A small image classifier, trained from scratch.
Model: 1.62M parameters, activation prelu, widths [128, 192, 288, 432].
Data: trained on capsule endoscopy frames (Kvasir-Capsule), 42238 training examples.
Rows from block 5, named by matrix and row number. Rows with one number belong to one channel. Each number is 128 + 24 x the weight over its row's rms, rounded and kept within 0 to 255. All counts start at 0. After the name is the row's rms in percent of the matrix's.
# r30: branch 2 reduce pointwise conv (model.blocks.5.r3.0.weight, 72x288x1x1), inputs 96-191
# b30: branch 2 3x3 conv (model.blocks.5.b3.0.weight, 108x72x3x3, transposed), outputs 12-23, a 3x3 kernel for each
r30.20 109 [109 106 104 151  99  66 110  93 112 111 138 106 147 139  98 134 175 161 148 108 168 143 172 103 110 143 155 124 116 132 143  83 144 145  80  88 112 158 101  92 152 113  86 150  96  88 152 159 167 120  90 112 132 122 100 138 101 136 107  90  95 123 155  92 151 114  82 106 106 148 114 111 123 143  95  83 141 127 109 103 127 115 104  92 139 219 137 185 155 159 107 101 115 100 113 133]
b30.20 109 [111  95 111 103 138 124 116 149 133 127 121 147 108 115 144 118 122 132 171 142 123 165 149 129 140 107 154 145 160 147 142 155 129 151 156 135 153 128  92 156 118 124 171 123 152  67  97 122 125 135 157 151 134 137 136 159 155 137 123  92 149 159 110 110 112 118 115  94 112 138 138 132 120 135  99 138 141 151 132 129 105 113 157 158 127 133 104 131 105 112 105 122 124 102 125 124 108  96 102 121 140 119 158 148 127 183 118  90]
r30.21 104 [116 171 125 133 156 143 134 163 121 113 143 129 107 167  95 112  94  95 138 176 121 124 113 110 129 126 162 121 157 130 140 170 134 118 132  94  78 100 140 150 125 117 157 157 119 127 153 139 133 149 112 109 169 129 142 146 112  99  87 106 151  96 130 145 109 143 118 107 133 152 135 123  95 115 112 156 138 124 100 128 109 121 115 142 120 118  97 138 176 119 147 151 147 145 125 135]
b30.21 100 [116 135 126 123 138 106 125 119 108 129 148 140 127 119 130 121 107 110  91 110  94  99  77  84 102 106 133 123 101 144 109 118 163  82 102  99 102  94 118 108 153 150 104 156 133 124 150 104 114 130 123 119 139 156 134 130 114 126  96 144 115 120 154  94  92  90 125 129 136  99 132 107 134 145 181 118 106 115 145 142 122 160 120 124 141 114 103  96 115 139  92 113 124  63  75 113 121 138 146 108 114 148 105 118 165  71 107 158]
r30.22 100 [ 99 127 160 123 115  92 112 188 136 128  87 108 129 117 127  98 110 100 119  70 106 189 123 157 138 136 111 112 145 111 127  87 148 164 103 133 145 116 119 107 172  94 137  99 132 111  73 121 124 131 158 113 110 127 148 105  84 107 115 132  69 137 111 120 102 142 151 175 147  92 114  94 163 118 142 109 103 101 134 124 140 150 119 129 130 104 114 150 106 127 101 104 125 164 127 122]
b30.22 097 [127 110 116 121  75  82 104 120  86  98 114 124 149 130 116 155 168 152 144 160 176 160 132 200 120 167 173 180 178 172 121 130 116 120 113 127 146 140 143 127 144 132 131 128  85 132 113 153 144 112 125 103  71  69 117 136 143 120 155 151 105 113 117 118 132 130 138 125 119  91 107  95 104 109 123 133 108 116 107 119 115 134 106 108 164 107 114 129 129 102 159 126 128 166 180 183 179 189 168 137 101 100 133 128  99 146 137  92]
r30.23 100 [136 127 103 122 126 149 108 122  90 151 122 134 121 112  89 126 158 135 178 145  91 136 148 125 141 105 152 118 128 145 149 118  98 120 143 154 111 147 118 106  79 102 139 150  84 159 103 137 158 134 108 145 151 100 132 130  99 127 148 120  98 180 154 162 180  92 139 107  97 119 124 154 110 130 139 142 113 151 129 155 174 136 119 131 147 140 122 118 134 100 126 139 129 104 111 125]
b30.23 102 [137 118 133  97 104 121  71 100  79 131 161 104 110 132 159 136 136 163 169 139 122 143 131 139 127 107  95  87 123 151 117 119 127 140 133 126 111 120 112 145 137 138 132 132 120 121 115 101 153 132 129 116 111 103  96 138 151  76 100 147 105 126 134 122 144 151  99 110 109  74  77  84 116 122 116 132 192 164 115 136 133 123 113 160  76 132 173 106 136 124 145 127  99 191 160 116 148 157 106 116 167 155 109 139 161 126 157 157]
r30.24 106 [114 106 106 148 101 158 127 139 122  98 152 104  94  65  79 124 113  99 145 107 137 147 145 103 102 131  93 103 224 141 122 119 139 133 123 113 101  92 137 145  92 141 139 106 111  71 152 139 142 123 128 135 134 131 117 145 130 159 114 117  98  98 142  87 108 101 118 112 165 135  49 128  97 115 120 174  97 133 142 161 143 106 149 150 124  85 100 150 129 132 191 136 163 116 142 137]
b30.24 100 [120 108 134 135 126 124 163 127 129 123 158 134 106 138 162 119 131 114 119 126 111  89 106  74 118 105 100  75  98 163  81  96  91 102  87 100 156 141 139 134 109 140 131 110 164 171 133 145 147 122 161 150 141 145 119 118  89 130 130  59 156 138 109 127 132 140 123 130 110 132 160 128 107 119 124 111 106 106 123 142 123  92  74 110 101 114 138 104 112 123 117 181 178 117 137 192 116  91 153  83 124 174  86 151 163  87 112 119]
r30.25 106 [153 120 120  98 107 115 196 105 113 133 147 122  76 164  78 106 170 126 131 123 139 128 122 130 131  99 184 163  76 147 138 152 117 105 124 111  88 118 104  92 119 111 131  77 122 139 146  84  70 138  96 128 162 119 103 138  97  93 132 109 161 121 130  94 164 121 116  97 112 131 111  96 137 182 127  95 118 103 143  97 112 129 112 154 171 188 136 149 112 148 142 109 122 117 173 142]
b30.25 100 [102 132  99 132 177 112 139 152 100 135 151 113 124 119 115  96 124 135 139 129 135 148 133 140 135 137 161 148 146 174 143 118 116 105 112 138  99 113  92 128 157 139 124 138 139 119 117 120 146 134 146 184 179 173 136 129  99 132 143 116 152 171 171 139  96  93 124 106 115 182 190 195 119 113 114 117  74  94 145 100 131 128 130  98 158 122  94 174 138 119 131 127 129  95 149 109 104 128 104 140 106  88 153 134 146 169 144 174]
r30.26 099 [115 133 122 119 129 134 110 115 133 113  85 107 114 158 107 119 136 107 111 117 142  97  67 112 138 126 121 100 111 107 128  98  88 159 181 130 140 118 154 134 134 126 139 141 156 151 118 131 106 184 131 137 125 120 110 169 134 117 121 116  94 103 130  99 113  93 169 155  62  93 149 102  78  85 134  93 107 165 149  98 107 147 138 132 155 149 121 126 126 155 115 125 155 112 172 140]
b30.26 097 [119 131 142 111 127  95  83 122 109 131 137 124 105 127 127 150 136 157  95 113  98  84  97 109 145 161 162  92 132 123 119 123 130 146 129 143 103  89 126 125 118 153  83 106 113 115 108  93 113 106 129 102 118 135  82 132 175  51 125 198  60  89 111  98 175 161 106 165 154 124 139 135 121 114 116 105  88 127 132 105 163 123 124 150 105 118 154 151 177 180 117  83 104 111 129 127 135 176 132 126 117 112 131 114 147 104 150 130]
r30.27 103 [118 159  94 101 141 163 116 156 112 129 126 121 136 187 165 139 115 125 104 122 153 105 113 181 141 146  96  92  91 171 143 218 175 134 144 152 144 127 132  93 138 113 142 109 116 102 134 124 135 104 129 124 111 153 133 136 136 120 128  72 150 194 115 135 185 137 124 121 112  98 148 144 110 119 118 129 134 141 172 105 138 103 111 152 122 138 136 143 124 140 133 157  70  84 151 134]
b30.27 103 [130 124 135 171 175 182 133 148 112 141 156 104 167 110  98 136 112 140 179 176 140 112 117 108 133 128 117  95 102 130 103 116 109 153 162 172 142 130 133 146 132 126 152 135 135 142 117 121 133 138 124 118 159 201  97 128 126 123 171 159 100 176 202 113 122 113 120 134 155 143 138 157 107 102 115  98  95  67 136  84 151 138 123 108 121 110 104 105 144 168 169 155 166 138 171 168 150 137 134 125 133  78 101 134 120 148 160 145]
r30.28 105 [157 110  86 135 141 141 111 128 111 108 147 149  86 141  86 123 104 122  73 126 118 144 100 156 105 115 136 109 118  91  84 105 119 121 132 116  96 132 104 106  91 114  93  99  98 116 125 102 127 105  92 132 155 121 127  94 101 105 130  81 105 152  92 102 105 165 107 139 113 138 122  93 102 164 144 102 115  64 129 149 128 123  94 135 146 115 171 106 184  88 107 114 137 100 136 148]
b30.28 105 [119 139 100 133 107  65 107  78  70 161 122 135 141 150 139 139 116 109 145 152 118 179 181 173 129 126 118 101  69  84 116 103 108 130 152 154 115  99 124  99  97 109 118 114 105 133 140 130 136 143 139 145 119 144  91 138 138 100 109 119 138 138 126 142 165 141 154 158 158 175 183 160  84  83 122 117 130 136 136  91 104 129 152 142 136 123  91 121 129 138 131 160 152 119 151 161 130 126 137 108  95 109 113 120 161 108 130 168]
r30.29 098 [129 131 118 112 103 124 108 147 138 153 120 115 129 125 104 143 143 140 123 115 130 130 100 143 147 178 145 139 132 116 143 137 145 111  78 156  99 131 140 128 152 136 155  90 107 121 103 108 108 153 126  93 152 169 149 123 105  97 126 174 119 139  87 108 128 131 142 128 111  89  95 108 189 146 153 157 147 132 111 112  91 136 128 166 123 147  98 172  85 183 133 112 131 107 152 109]
b30.29 099 [130 133 147 113 152 143 152 171 133 113 110 118 110 118 138 132 138 128 116 142 140 144 117 119 134 117 134 107 158 167  92  99 117  93  93  80 133 141 131 127 126 158  88  87  97 137 125 130 138 125 144 127  94 111 130 106 108 149 144 112 133 121 124 118 117 120 135 113 143 187 160 157 104 111 141 115 134 132 121 116 124  92 133 105  89 145 101 106  91  72 120 130 139 132 142 135 110 116 110 163 139 109 146 126 123 124  82  87]
r30.30 099 [ 72 132 115 128 130 107 115 128 103 113 116 115 163 116 107 159 182 181 135  98 131 115 101  99 149 111 119 134 131 139 112 139 143 139 120 119 123 137 174 157 132 158 174 150 125 129  97 182 117  66  92 164 106 141 147  79 128 131 162 139 122  92 112 149 105 121  71  93 141 171 126  89 140 101 159 136 171 108 135 174 119  46 120 117 132  98 181  93 128 120 103  79 109 106 132 134]
b30.30 096 [114 119 126  97 126 106 127 120 115 141 116 142 129 106 139 143 142 153 128 121 139 167 140 156 151 118 124 135 133 156 120 145 163 132 124 147 136 107 103 118  71 110 123 103 144  94  87 106  80  74  95 131 103 106 161 154 120 123 123  97 157 112  94 176 152 181 141 117 120 117 109 128 122  92 130 170 119 175 131 126 159 120 119 166 112 109 117 119 131 116 127 139 116 111 151 119 120 180 135 112 135 151 124 112 137 127 118 131]
r30.31 093 [ 96 120 155  84 136 143 130  94 133 108 134 129 168 137 114 117 126 136  96 120 135 153 125 123 171 106  98 134 152 111 130 127 143 139 128 175 127 130 163 167 142 137 188 140  98 140 134 141 179 122 146 177 140 169 136 114 139 151  93 164 146 123 116 164 114 131 145 142 176 160 161 106 127 125 124 157 174 152 139 142 128 119  94 149 118 119 117 154 137 136 161 118 143 119 137 145]
b30.31 099 [136 129 138 114 107 118 123 157 112 129 118 103 193 160  74 193 123  99 130 131 136 165 138  94 112 101  88  78  96  84 107  80  88 120 113  74 114 147 122 139 171 140 121 111 112 131 117 126 122 106 107 103 119  82 122 107  98 141 120 114 116 126 108 156 156 143 159 135 136 143 132 126 129 131 133 126 117 136 124 119 106 127 117 123 167 115 114 110  96  91 113 130 121 144 147 116 130 140 117 133 101 108  97 123 153 144 136 148]
r30.32 093 [139 155 145  95 121 138 116 146 128 188 130 170 116 170 141 110 141 139  88 113 131 154 118 140 127 139  99 130 142 113 121  93 132 146 133  51  72 104  85 113 133 156 142 122 119 123 140 157 127 147 154 143 108 116 135 141 107 139 141 139 134 162 126 112 104 115 176  94 129 120 103 121 135 122 117 147 167 108  93 109 135 133 145 111 150 105 107 105 132 144 130 100 136 101 131 145]
b30.32 099 [140 162 173 121 126 118 102 120 120 133 124 116 113 105 120 153 120 133 118 109 125  99 102 106 131 121 121 139 109 106 119 120 131 131  85 124 133 123 144  96  99 120 104 121 114  94  95 110 111  99 144 140 130 121 125 141 111 114 126 107 129 144 122 121 118 125 118 138 130  64  86 113 109 155 113 141 160 149  67 120 123  84 123 176  76 125 178 138 165 167  95 124 126 103  83 122 134 128 133  83  98 169 109 128 145 114 139 154]
r30.33 108 [121 110 122 168 115 106 137 117 114 183 123 137 117 125 125 182 143 142  99 151  98 128 107  94 109 195 138 148 100 146  99 148 140 135 129 126 132 120 184 185  62 163 106 118 111  93 157 158 135 173 105 155 100 179  99 139 160 152 114 167 135 117 129 115  81 127 132 130 144  92 125 103 109 130 109 117 125 142 104 101 104 108 151 151 141  93 169 115 107 126 154 136 109 109 126 135]
b30.33 108 [127 117 133 133 151 111 142 173 140  86 108 140 135 144 132 139 116  95 116  87 103 126 122 125 115 124 136 134 127 152 123  99 110  99  84 112 128 116 148 106 159 138 122 144 129 108 145 140 164 169 144 145 176 150 127 156 111 147 144 134 133 101 111 110 102 149 112 113 123  49  51  70 134 113 114  89  90 102 137 132 114 156 165 191 102 143 181 122 139 152 123 131 128 110 101  94  90 115 122 140 160 151 177 182 157 106 118 123]
r30.34 104 [118 119 104 194 122 137 132 105 132 126 174  93 129 134 150 140 160 121 115 139 155  95 133 117 128  85 134 124  87 154 116 204 121 136 107 137 162 139 137  89  97 127  98 152 159 107  88 131 152 127 125 114 135 151 108 126 182 184 141 120 145 116 122 107 141 110 120 109 111 123  97 115 129  96 145 131 124 155 135 164  96 100  89 136 156 110 127 171  71 153 163 134 128 112 153 149]
b30.34 098 [112 118 122  65 117  83 120 139 126 135 143 167 133 153 161 119 118 133 127 100 105 127 130 132 129 108 123 122 122 132 126 107 114 126 119 107 110 125 113 112 108 111 134 135 130 117  91  97 104  87  97 112  90  84 100 120 115 123 146 115 144 181 139 155 144 147 109 121 102 167 173 184 148 141 131 169 125 139 119 143 138 101 111 130 104 116 103 140 124 112 109 106 124 123 157 105 156 165 147  99 122 151 101 123 116  96 125 126]
r30.35 097 [ 90 109 143 140  94 139  83 121 119  96 121 118 126 121 127 128 142 118 146 121 100 159 132 132 100 115 146 110 153 136 103 105 145 128 106 144 119 112 127 126  83  83 104  88 126  85 141 131 150 141 112 122 107  87 114  76 132 122  80 137 135 154 116 171 124 139 126 137 182 127 131 119 152 122 135 129 104 130 118  86 161 116 128 139  97 140 156  83  77 163 104  82  88 131  97 101]
b30.35 096 [150 105 132 135  99 121 140 124 142 120 112 102 113 126 116  74  87 114 139 128 113 100 111  96  79  92  89 113  89  89 130 123  90 147 142  99 156 179 167 153 139 139 112  91 119 151 126 158 115 109  83 152 173 145 149 144 127 162 128 135 147 124 117 167 160 148 142 123 109  77  79 101 114 118  97 114 126 107 176 137 129 172 130  91 161  88  85 141 100  84 159 167 164 123 135 146 111 119 125 170 148 139 138 127  92 123 127  95]
r30.36 098 [123 108 120 130 108 104 119 112 146 164 127  93  69 153  99 133 150 140 138 104 127 113 139 114 125 137  74 147 149 120  93 119 120 137  93 156 115 102 165 105  97  92 140 124 148 106 124 101 125 106 159 125 123 159 115 108  95 141 147 140 135 149 133 111 102 150 143 150 117 110  99 133 134 129 134  85 108 139 115  77 117 169 154 106 105 138 147 121  98 123  99 182 165 117 155 130]
b30.36 101 [126 105 124 165 180 168 166 174 134 120 129 102 150 124  70 106  94  73 114 113 124 128 112 130 129 130 150 108  75 107 112  98  96 144 153 126 130 182 170 117 154  93 111 134 110 133 115 131 124 104 107 145 129 125 172 155 112 186 155 142 174 152 154 145 145 152 186 173 142 116 116 131 126  95 113  97  74 105 145  92 140 149 150 114 148  95  87 138 124 102 140 121 132 134 109 110 135  93 100 208 107 104 123  96  94 115 104  98]
r30.37 098 [141 156 114 101 120 171 188 148 131 121 150 150 118 147 120 157 121 148 149 167 140 137 147 158 133 122 154 174 193 109 144 137 121 125 147 124  97 107 117 108 144 117 149 128 137 138 140 123 146 124 108 150 166 133  84 148 111 150 123  91 158  95 157 138 130 154 123 111 141 172 135 158 107  96 115 119 159 118 192 171 128 132 105 134 144 174 172 105 123 140  89 114 107 130 141 127]
b30.37 098 [149 123 123 147 120 120 144 169 127 132 126  87 159 109  63 162 143 127 167 186 169 162 125 161 105  88  88 115 123 151 107 142 169 130 125 181 131 160 142 144 160 170 113 127 128 116 132 162 130 122 148 131 131 125 168 119  60 170 117 100 152 118 101 140 142 159 130 115  99 138 136 148 105 124 113 122 127 128 147 113 146 129 139 102 150 121 103  86 104  94 116 132 132 140 162 186 120 117 149 178 131 119 148 113  94 118 110  83]
r30.38 096 [113 109 107 162 104  77 127 118 131 118 153  85 139 115 126 161 117 158  97 123 158 103 127 113  91 117 164 152 122 112 108 117 111 135 115 151 122 131 121 119 110 117 109 141 123 148 153 113 141 150 100  97 145 136 130 115  91 114 108  99  85  91 127 132 135 106 101 135 102  77 121  95 125 124 129  84 140 107 121 110  83 119  94 112 131 142 100 158  86 137 127 139  92 117 106 165]
b30.38 100 [112 101  98 140 136  95 116 163 132  83 123 156  72 123 154 112 161 183  93 124 131 110 118 143 139 154 166 150 158 172 126  92 126 131 104 113 125 120 131 109 190 151 100 142  84 130 137 122 108 100 126  96  98 155 115 129 150 121 150 149  83 114  86 127 122 107 175 160 146 151 161 141 130 117 144  97  54  97  99 104 125 152 136 135 149 134 126 137 106 101 124 118 161  96 119 124 171 181 111 126  64  87 152 123  96 132 119  93]
r30.39 100 [145 130  81 120 135 111 151 179  96 173 116 118  78 127 131 125 112 112 177 101 106 100 129 116 119 139 113 200  98  96 125  96  92 138 139 111 126 116 134 127 145 107 118 121 104 152  80 104 122 134  69 109 139 126 114  94 124  94 127 121 136 157  90 121  86 107  95 139 107 150 156 105 126 143  94  77  87 125 106  98 138 131 111 125 121 176 150 131 134 118 143  73  74  97 127 133]
b30.39 096 [131 110  81 155 108  96 140 136 125 120 150 162 113 125 116  60 104 130 125 150 130 118 148 140 118 130 170 163 123 162 124 176 165 114 142 123 134 122 126 105 142 141 125 153 153  91 126 134 123 140 125 112 133 109 129 161 102 107 103 108 135 114 156 103 102 105 130 107 106 131 104 131 147  66 110 145 149 128 145 147 112 158 190 108 163 129  83 144 117 123 101 127 128 131 142 147 150 131 156 176 170 118 158 167  80 130  89  61]
r30.40 096 [143 157 137  90 115 148 111  98 136 134 126 114 149 216 119 146 121 153 138 117 138 133 104 113 133 143 111  91 124 133 128 184 128  89 105 131 110 122 129 100 124  87 137  95 151  94 122 121 110  98 135 151 108 139 108 105 107 182 136  70 143 147 127 124 166 146 144 107  91 136 167 137 114 105 147 128 155 132 133 140 144 141 116 144 137 124 177 137 185  99 139 100 139 148 123 132]
b30.40 106 [125  88 119 134 124 164 136 141 125 137 137  83 212 136  18 160 100  72 137 156 145 139  93 119 138 131 107 123 121  94 113 117 115 148 167 152 129 126 124 125 108 118 123  82 100 116 124 120 101 107 110 106  96  92 170 133  86 147 112  87 139 136 117 154 173 146 138 122  95 113 114 118 116 106 123 107 100 130 131 106 127 139 154 126 181 119  93 122 115 117 137 158 137 124 140 135 109  94 110 159 124 108 130 128 136 136 126 107]
r30.41 098 [106 147 145 152 141 148 122 165 177 112 108 112 119 186 103 117 117 138  94  95 145 147 129 142 101 157 112 122 111 143 122 141 132 113 129 110  95  76 111 130  98 133 134 117 126 145 151 110  70 124 104 109  91 130 160 102  85  96 129 117 130 122 138 104 190 139 156 130 125 117 157 147 141 137 142 148  83  92 139  93 152 195 162  89 103 130 111 125 121 135  88 114 104 125 125 150]
b30.41 103 [116 130 147 147 131 147 108 114  98 148 130  90 144 130  93 138  74  94 138 150 160 129 130 128 121 115 132 143 128 133  98 133 127 123 102 138 129 106 119 151  69 111 120 143 137 110  78 106 129 141 165 148 185 184 121 157 157 104 154 167  75 144 173 105 115 101 104 124 127 100 116 115 126 157 122 130 153 122 102 122 122 127 134 109 126 121 140 135 189 178 100  91 128 124 127 145 120 122 122 110 124 102  71 120 110 121 193 201]
r30.42 094 [143 123  95 133 147 103 139 144 151 124 164 109 108 168 114 122 143 144 129 130 130 103 113 175  91 121  95 133 132 131 118 163 138 178 119 135 105 143 108 133 112 125 121  99  99 166 161  90 126  66 121 115 130 130 184 106 116 165 141 127 182 168 122 179  86 136 123 137 119 141 106 132 155 141 119 156 118 133 138 123 114 148 128 108 127 100 147  82 109 134 171 106 143  78 142 137]
b30.42 099 [123 103 112 121 167 117 106 183 108 121 160 104 126 116  85  96 119 127 109 111 127 101 104 114 128 116 125 104 145 154 109 110 119 119 145  98 106 116  84  95 164 131 113 163  89 106 149 112  78  98  95  77 120 129 114 125 128  83 131 155 111 157 152 108 142 153 159 157 134 117 144 139  93  93 138  87  86  93 135 153 137 136 114 107 131 112 125 119 122 125 110  88 115 124 114 119 194 178 101 155 102  88 140 118 130 140 174 122]
r30.43 106 [112 114  90 111  89 108 128 142 107 167 153 134  86 106  97 114 133 124 131 163 103  93  68 104 128 147 135 190 154 105 141 143  54 146  96  98 124 129 131 134 131 154 119 138 112 132 119 124 113 147  79 129 131 133  98 139  76 126 144 119 152 105 125 151  91 104  91 119 129 143 134 106 135 143  84 124 130 106 112 130  82 106 117 177 104 122 144 110 122 115 109 193 206 152 111 120]
b30.43 104 [115 131 107 124 159 124 128 130 122 142 164 111 197 181 113 154 153  91  94 119 109 107 120 116  96  85 105 115 127 133 130 121 122 111 151 114  95 115 129  92 114 114  80  74 108 122 128 114 118 103  98 138 138 105 147 122  80 159 107 103 171 134 119 132 122 124 128 116 110 127 115 122 153 133 148 107 104 107 122 123 101 140 166 165 151 136 139 113 108 128 139 149 148 137 143 144 104 102  95 161 168 157 133 131 117 105 111 137]
r30.44 096 [116  68 117 104 102  76 146 114 119 109 118 149 123 128 114 120 110 142 123 110  91 106 125  91 174 112 121 175 122  84 138 131  85  96 116 118  93 109 150 151 127 140 102 115 120 113 136 150 132  98 130 153 130 119 149 148  89 108  94 132 143  75 135  85 152 119 107 135 125 170 120  89 157 152 149 109 143 127 129 144 111 115 143 112 162 131 120  98 124 138  77 109 133 121 126 132]
b30.44 097 [139 113 143 158 163 167 107 131  82 149 146  67 202 146  61 187 133 104 106 138 129 159 125 147 120 118 121 183 139 168 132 123 145 155 141 114 153 118  99 152 140 137 159 138 125 114 124 142 120 125 145 132 128 126 168 127 113 162 135 146 132 120 133 140 106 103 128  98 114 102 108 108 118 118 106  95  96 110 119 108 118 124  74 126 133  82 122 112 111 114 100 100 123 119 151 139 126 151 124 193 152 123 143 130 121 164 177 141]
r30.45 098 [112  98 126 102  98 137 153 143 142 123  99 140 145  69 149 161 112 149 161 107  83  95 108 145 146 128  81 113 107 103 117  70 143 123 138 146 143 101 127 123  98 122 108 125 154  87 128 130 120 145 147 137  79 113 124 187 123 152 125  96 114 126 164 124  87 120 100 111 132 144 135 118 108  86 162  86 151 159 112 140 121 143  99  91 115 137 128 123 118 101 113 109  89 132 108  60]
b30.45 101 [108  82 117  93  98  95  99 147 116  60 111 160  82 126 158 106 124 167 132 112 109 124 106 100 122 103  80 104  72  76 134  82 101 111  99  87 117 157 136 110 155 140 105 166 132 122 180 162 132 132  99 123 115 112 143 106 116 134 107 118  69 101 117 143 146 148 160 134 135 132 112 117 125  99  99 133 115 105 168 137 131 171 156 151 153 134 130 160 131  91 160 147 171  97 116 132 115 120  92 150 149 155 142 135 106 146 129  99]
r30.46 100 [129 116 137  84  98 151 116 147 136 121  81 116 119 143 179 142 123 136 105  83 138 128 108 156 115 116 119 120 142 184 126 128 183 137 135 108 169 113  95 107 133 109 148 116 122 141 126 103  99 127 118 132 131 102 135 142 103 116 122 141 111 194 164 150 148 149 135 157 119  88 167 143 148 139 151 127 161 119  98 129 155 142 113 133 174 148 111  97 142 107 121 133  68 102 109 144]
b30.46 102 [156 136 120 122 105 129  92  96 101 104 113  95 115 114 144 138 126 134 174 152 118 167 148 150 150 142 117 100 103 130  84 116  82 110 155 112 121 116  95 109 122 105 130 166 119 137 128 134 180 160 135 133 131 129  78 152 149  81 133 134 108 144 111  87 116 130 116 141 133 123 105 121 117 123 115 133 168 120 120  99 114 112 152 141 118 180 141 119 146 118 133 141 138 176 203 156 128 176 128 103 155 134 120 140 122 113 135 119]
r30.47 101 [107 171 143 164 114 125 114 129 118 123 187 111  92 110 128 175 142 131 107 135 128 111 149 106 116 115 147 160 157 100 112 120 133 177 129 163 121 138 168 127 142 106 183 133 116 136 121 110 130 130 104  98  78 112 131 137 119 155 141 123 108 106 140 115 152 141  94 113 140 134 126 131  98 113 133 136  92 123 161 122  88 114 115 153 141 100  99 151 158 117 121 143 141 102 120 133]
b30.47 107 [110 133  93 109 132  92 105 159 101 112 144 138 112 135 137  84 115 144 125 130 143 115 138 128  81  78  96 100 114 143 108 115 137  97 102  72 115 121 113 112 180 149 123 180 113 100 156 119  65  75  82  76  92 123 130 132 129 110 126 133 132 143 139 144 125  99 173 153 150 124 118 103 122 116 142 140 130 129 125 140 118 149 172 117 147 133 118 150 115 109 163 157 144 129 123 117 151 157 130 155 131 160 139 141 129 136 150 136]
r30.48 098 [114 132 123 139 121  79 154  86 132 168  85 145  87 115 103 122  86 122 123 127 118  99 136 125 120 130 132 118  91 143 105 115 150 126 128 114 106 160  76 124 172 123  87 118  98 167 144 116 119 137 117 143 120 122 117 154 114  77 103 152 105 114 157  85 102 125 116 131 131 149 142 174 139 139 109 108  90  81 125 116  86  97 113 120  80 133 142 146 134 110 186 120 106 117 135 148]
b30.48 097 [116 137 130 104 159 123 108 143 117 145 142 129 128 113 112 145 143  77  86 100 128 148 131 154  99 122 170 136 135 157 144 106 156 155 100 118 102  66  96 118 164 181 148 212 135 117 105  92 128 118 121 134 159 142 147 173 174 100 131 172  92 113 128 108 126 118  98 107 102 108  98 134 126 127 116 114  57 101 125 121 119 127 128 155 115 103 105 126 128 136 121 115 130 138 104  83 177 166 105 151 135 145 146 114 151 188 146 138]
r30.49 099 [126 100 154  70 123 121 122 103 132 127 113 136 163 107  99 155 119 124 132 172 111 133  92 113  75  89 124 139 160 123 114  71 137  93 161 131 146 121 104 147 139 130 140 126 167 139 116 124 143 188 118 138  87 120 126 105 108 130 101 143 131 114  83 116 125 137 122 121 154  99 151 120 112 127 160  89 123 135 126 163 157 129 164 101 119 133 164 105 124 104  60 123 103 132 172 100]
b30.49 098 [152 140 154 133 141 134 137 139 135 136 139 108 127 118 134 116 131 155 140 130 164 183 142 177 116 111 114 145 171 177 125 104 130 100  90 112 119 148 130 166 209 189 119 159 110 128 137 151 129 111 139 123  96 126 159 132  92 169 159 146 127 136 136 152 140 150 177 126 123 133 115 120 116 117 139 116  90 115 103  98 137 149 117 127 164  92 106 137 106  91 158 145 151 118 136 156 141 148 142 165 116 125 147  98  67 158 113  76]
r30.50 102 [123 129 130  89 122 118 101 128 144 126 113 106 130 149 142 129 126  77 143 101 125 104  91 129 106 127 140 113 137 153 101 124 159 144 157 158 120 107 168 186 115 156 133  99 197 171 123 161 134 161 158  87 139 131 132 135 129 120  99 143 166 115 102 127 131 183 159 162 121  98 141 119 141 148 119 124 155 144 124 105  95 172 104 118 130 146  87 149  92 156 138 131 178 147 122 102]
b30.50 099 [ 99 124 123  99 142  97 102 126 122 155 148 128 134 121 154 143 141 180 137 130 118 124  94  98 154 142 124 106 105 121 137  95 122 118 109 120 131 143 169 119 130 130 100  91  54  95  86  85  95  79  92 108 106 117 128 120 114 141 145 137 127 146 123 141 167 172 155 160 155 128 135 138  79  82  82 134 117 134  98 119 117 151 176 191 111 139 144 100 114 116 141 129 118 131 147 124 145 172 116 129 122 193 125 121 132 132 111  99]
r30.51 097 [168 119 101 141 131 143 157 122 138 119  79 137 129 153 121  87 122 112  99 125 168 139  96 157 124 158 103 111 129 128 129  87 128 138 150  96 133 134  83 149 122  96 127 176 180 180 156 122 133 144 137 135 109 108 147 169 119 118 111 123 184 131 147 128 134 149 149 129  89 104 148 132 102 107 159 172  99 110 124 143 144 167  95 112 133 130 130 156 121 130 126 132 108  88 113  99]
b30.51 099 [125 122 134  81 134 109  76  90 104 116 129 112 131 134 137 154 148 167 108 108 110  97  91 100 116 131 139 127 142 140 134 118 157 116 127 127 133 136 148 137 150 144 108 153 131  97  67  77  89 109 124 124 122 111 110 110 138  94 119 162  87 122 141 114 134 152 131 137 137 129 125 140 138 159 154 128  89 121  70  92 127 127 112 152 104  93 120 108 140 156 132 124 133 156 145 119 185 193 143  64  81 132  76 105 132 102 137 159]
r30.52 102 [101 134 150 147 123 120 114  97 140  81 211  92 131 140 117 136 185 135  76 133 152 157 125 197 141 144 172 177 150 140  99 147 169 147  92 169 123 138 186 113 100  85 143 134 160 130 152 143 130 133 112 116 116 144 142 136 120 135 127 144 195 118 145 138 161 207 106 119 142 104 149 137 154 127 141 163 169 164 113 141 133 105 112 157 111  92 137 141  88 137 143  91  90 124 122 140]
b30.52 095 [123 120 118 102 134 120 153 157 128 135 139  95 137 137 105 129 128 120 105 122 106 127 132 123 122 133 112  97 125 101 141 146 130 119 118  86 124 189 125 132 208 118  89 103  54 145 160 129  95  92 118 108 111  91 118 115 114 137 141 111 113 119  84 140 157 181 160 128 128 191 173 134 112 116 132 139 109 124 120 148 132 127 128 134 128 109 102 122 103  89 146 142 138 122 148 111 155 157 121 102 108 105 118 117  83 105 132 106]
r30.53 106 [ 91 105 110 130 118 123  95 118 115 110 124 114 199  99 191 122 118 170 130  99 113 206 179 155 154 107 146 129 134 106 106 104 147 114 134 144 153 146 161 157 150 181 136 171 149 109 104 149 214 172 135 140  92  89 176 166 113 176 150 152 103 143 147 114 127 133 101 128 107 136 112 135 118 106 108 116 132 176 152 178 161  96 138 140 154 132 105 149 126 138 137 114 162 183 155 139]
b30.53 099 [104 125 141  93  73  94 115 101  97 116 112 120  94 120  97 121 143 145 124 146 141 139 162 158 118 128 125 100 116  89 105  99 107 118 101  92 142 163 107 139 153 118  97 110  96 128 192 208 119 134 107 101 101  68 123 123  97 111 115 117 107 113 101 165 136 151 142 112 107  98  87  96  93 132 100 139 130 142 139 124 118 128 137 134 139 125  95 143 126 117 134 131 123 135 126 143 139 151 156  80 135 137 145 154 162 152 137 126]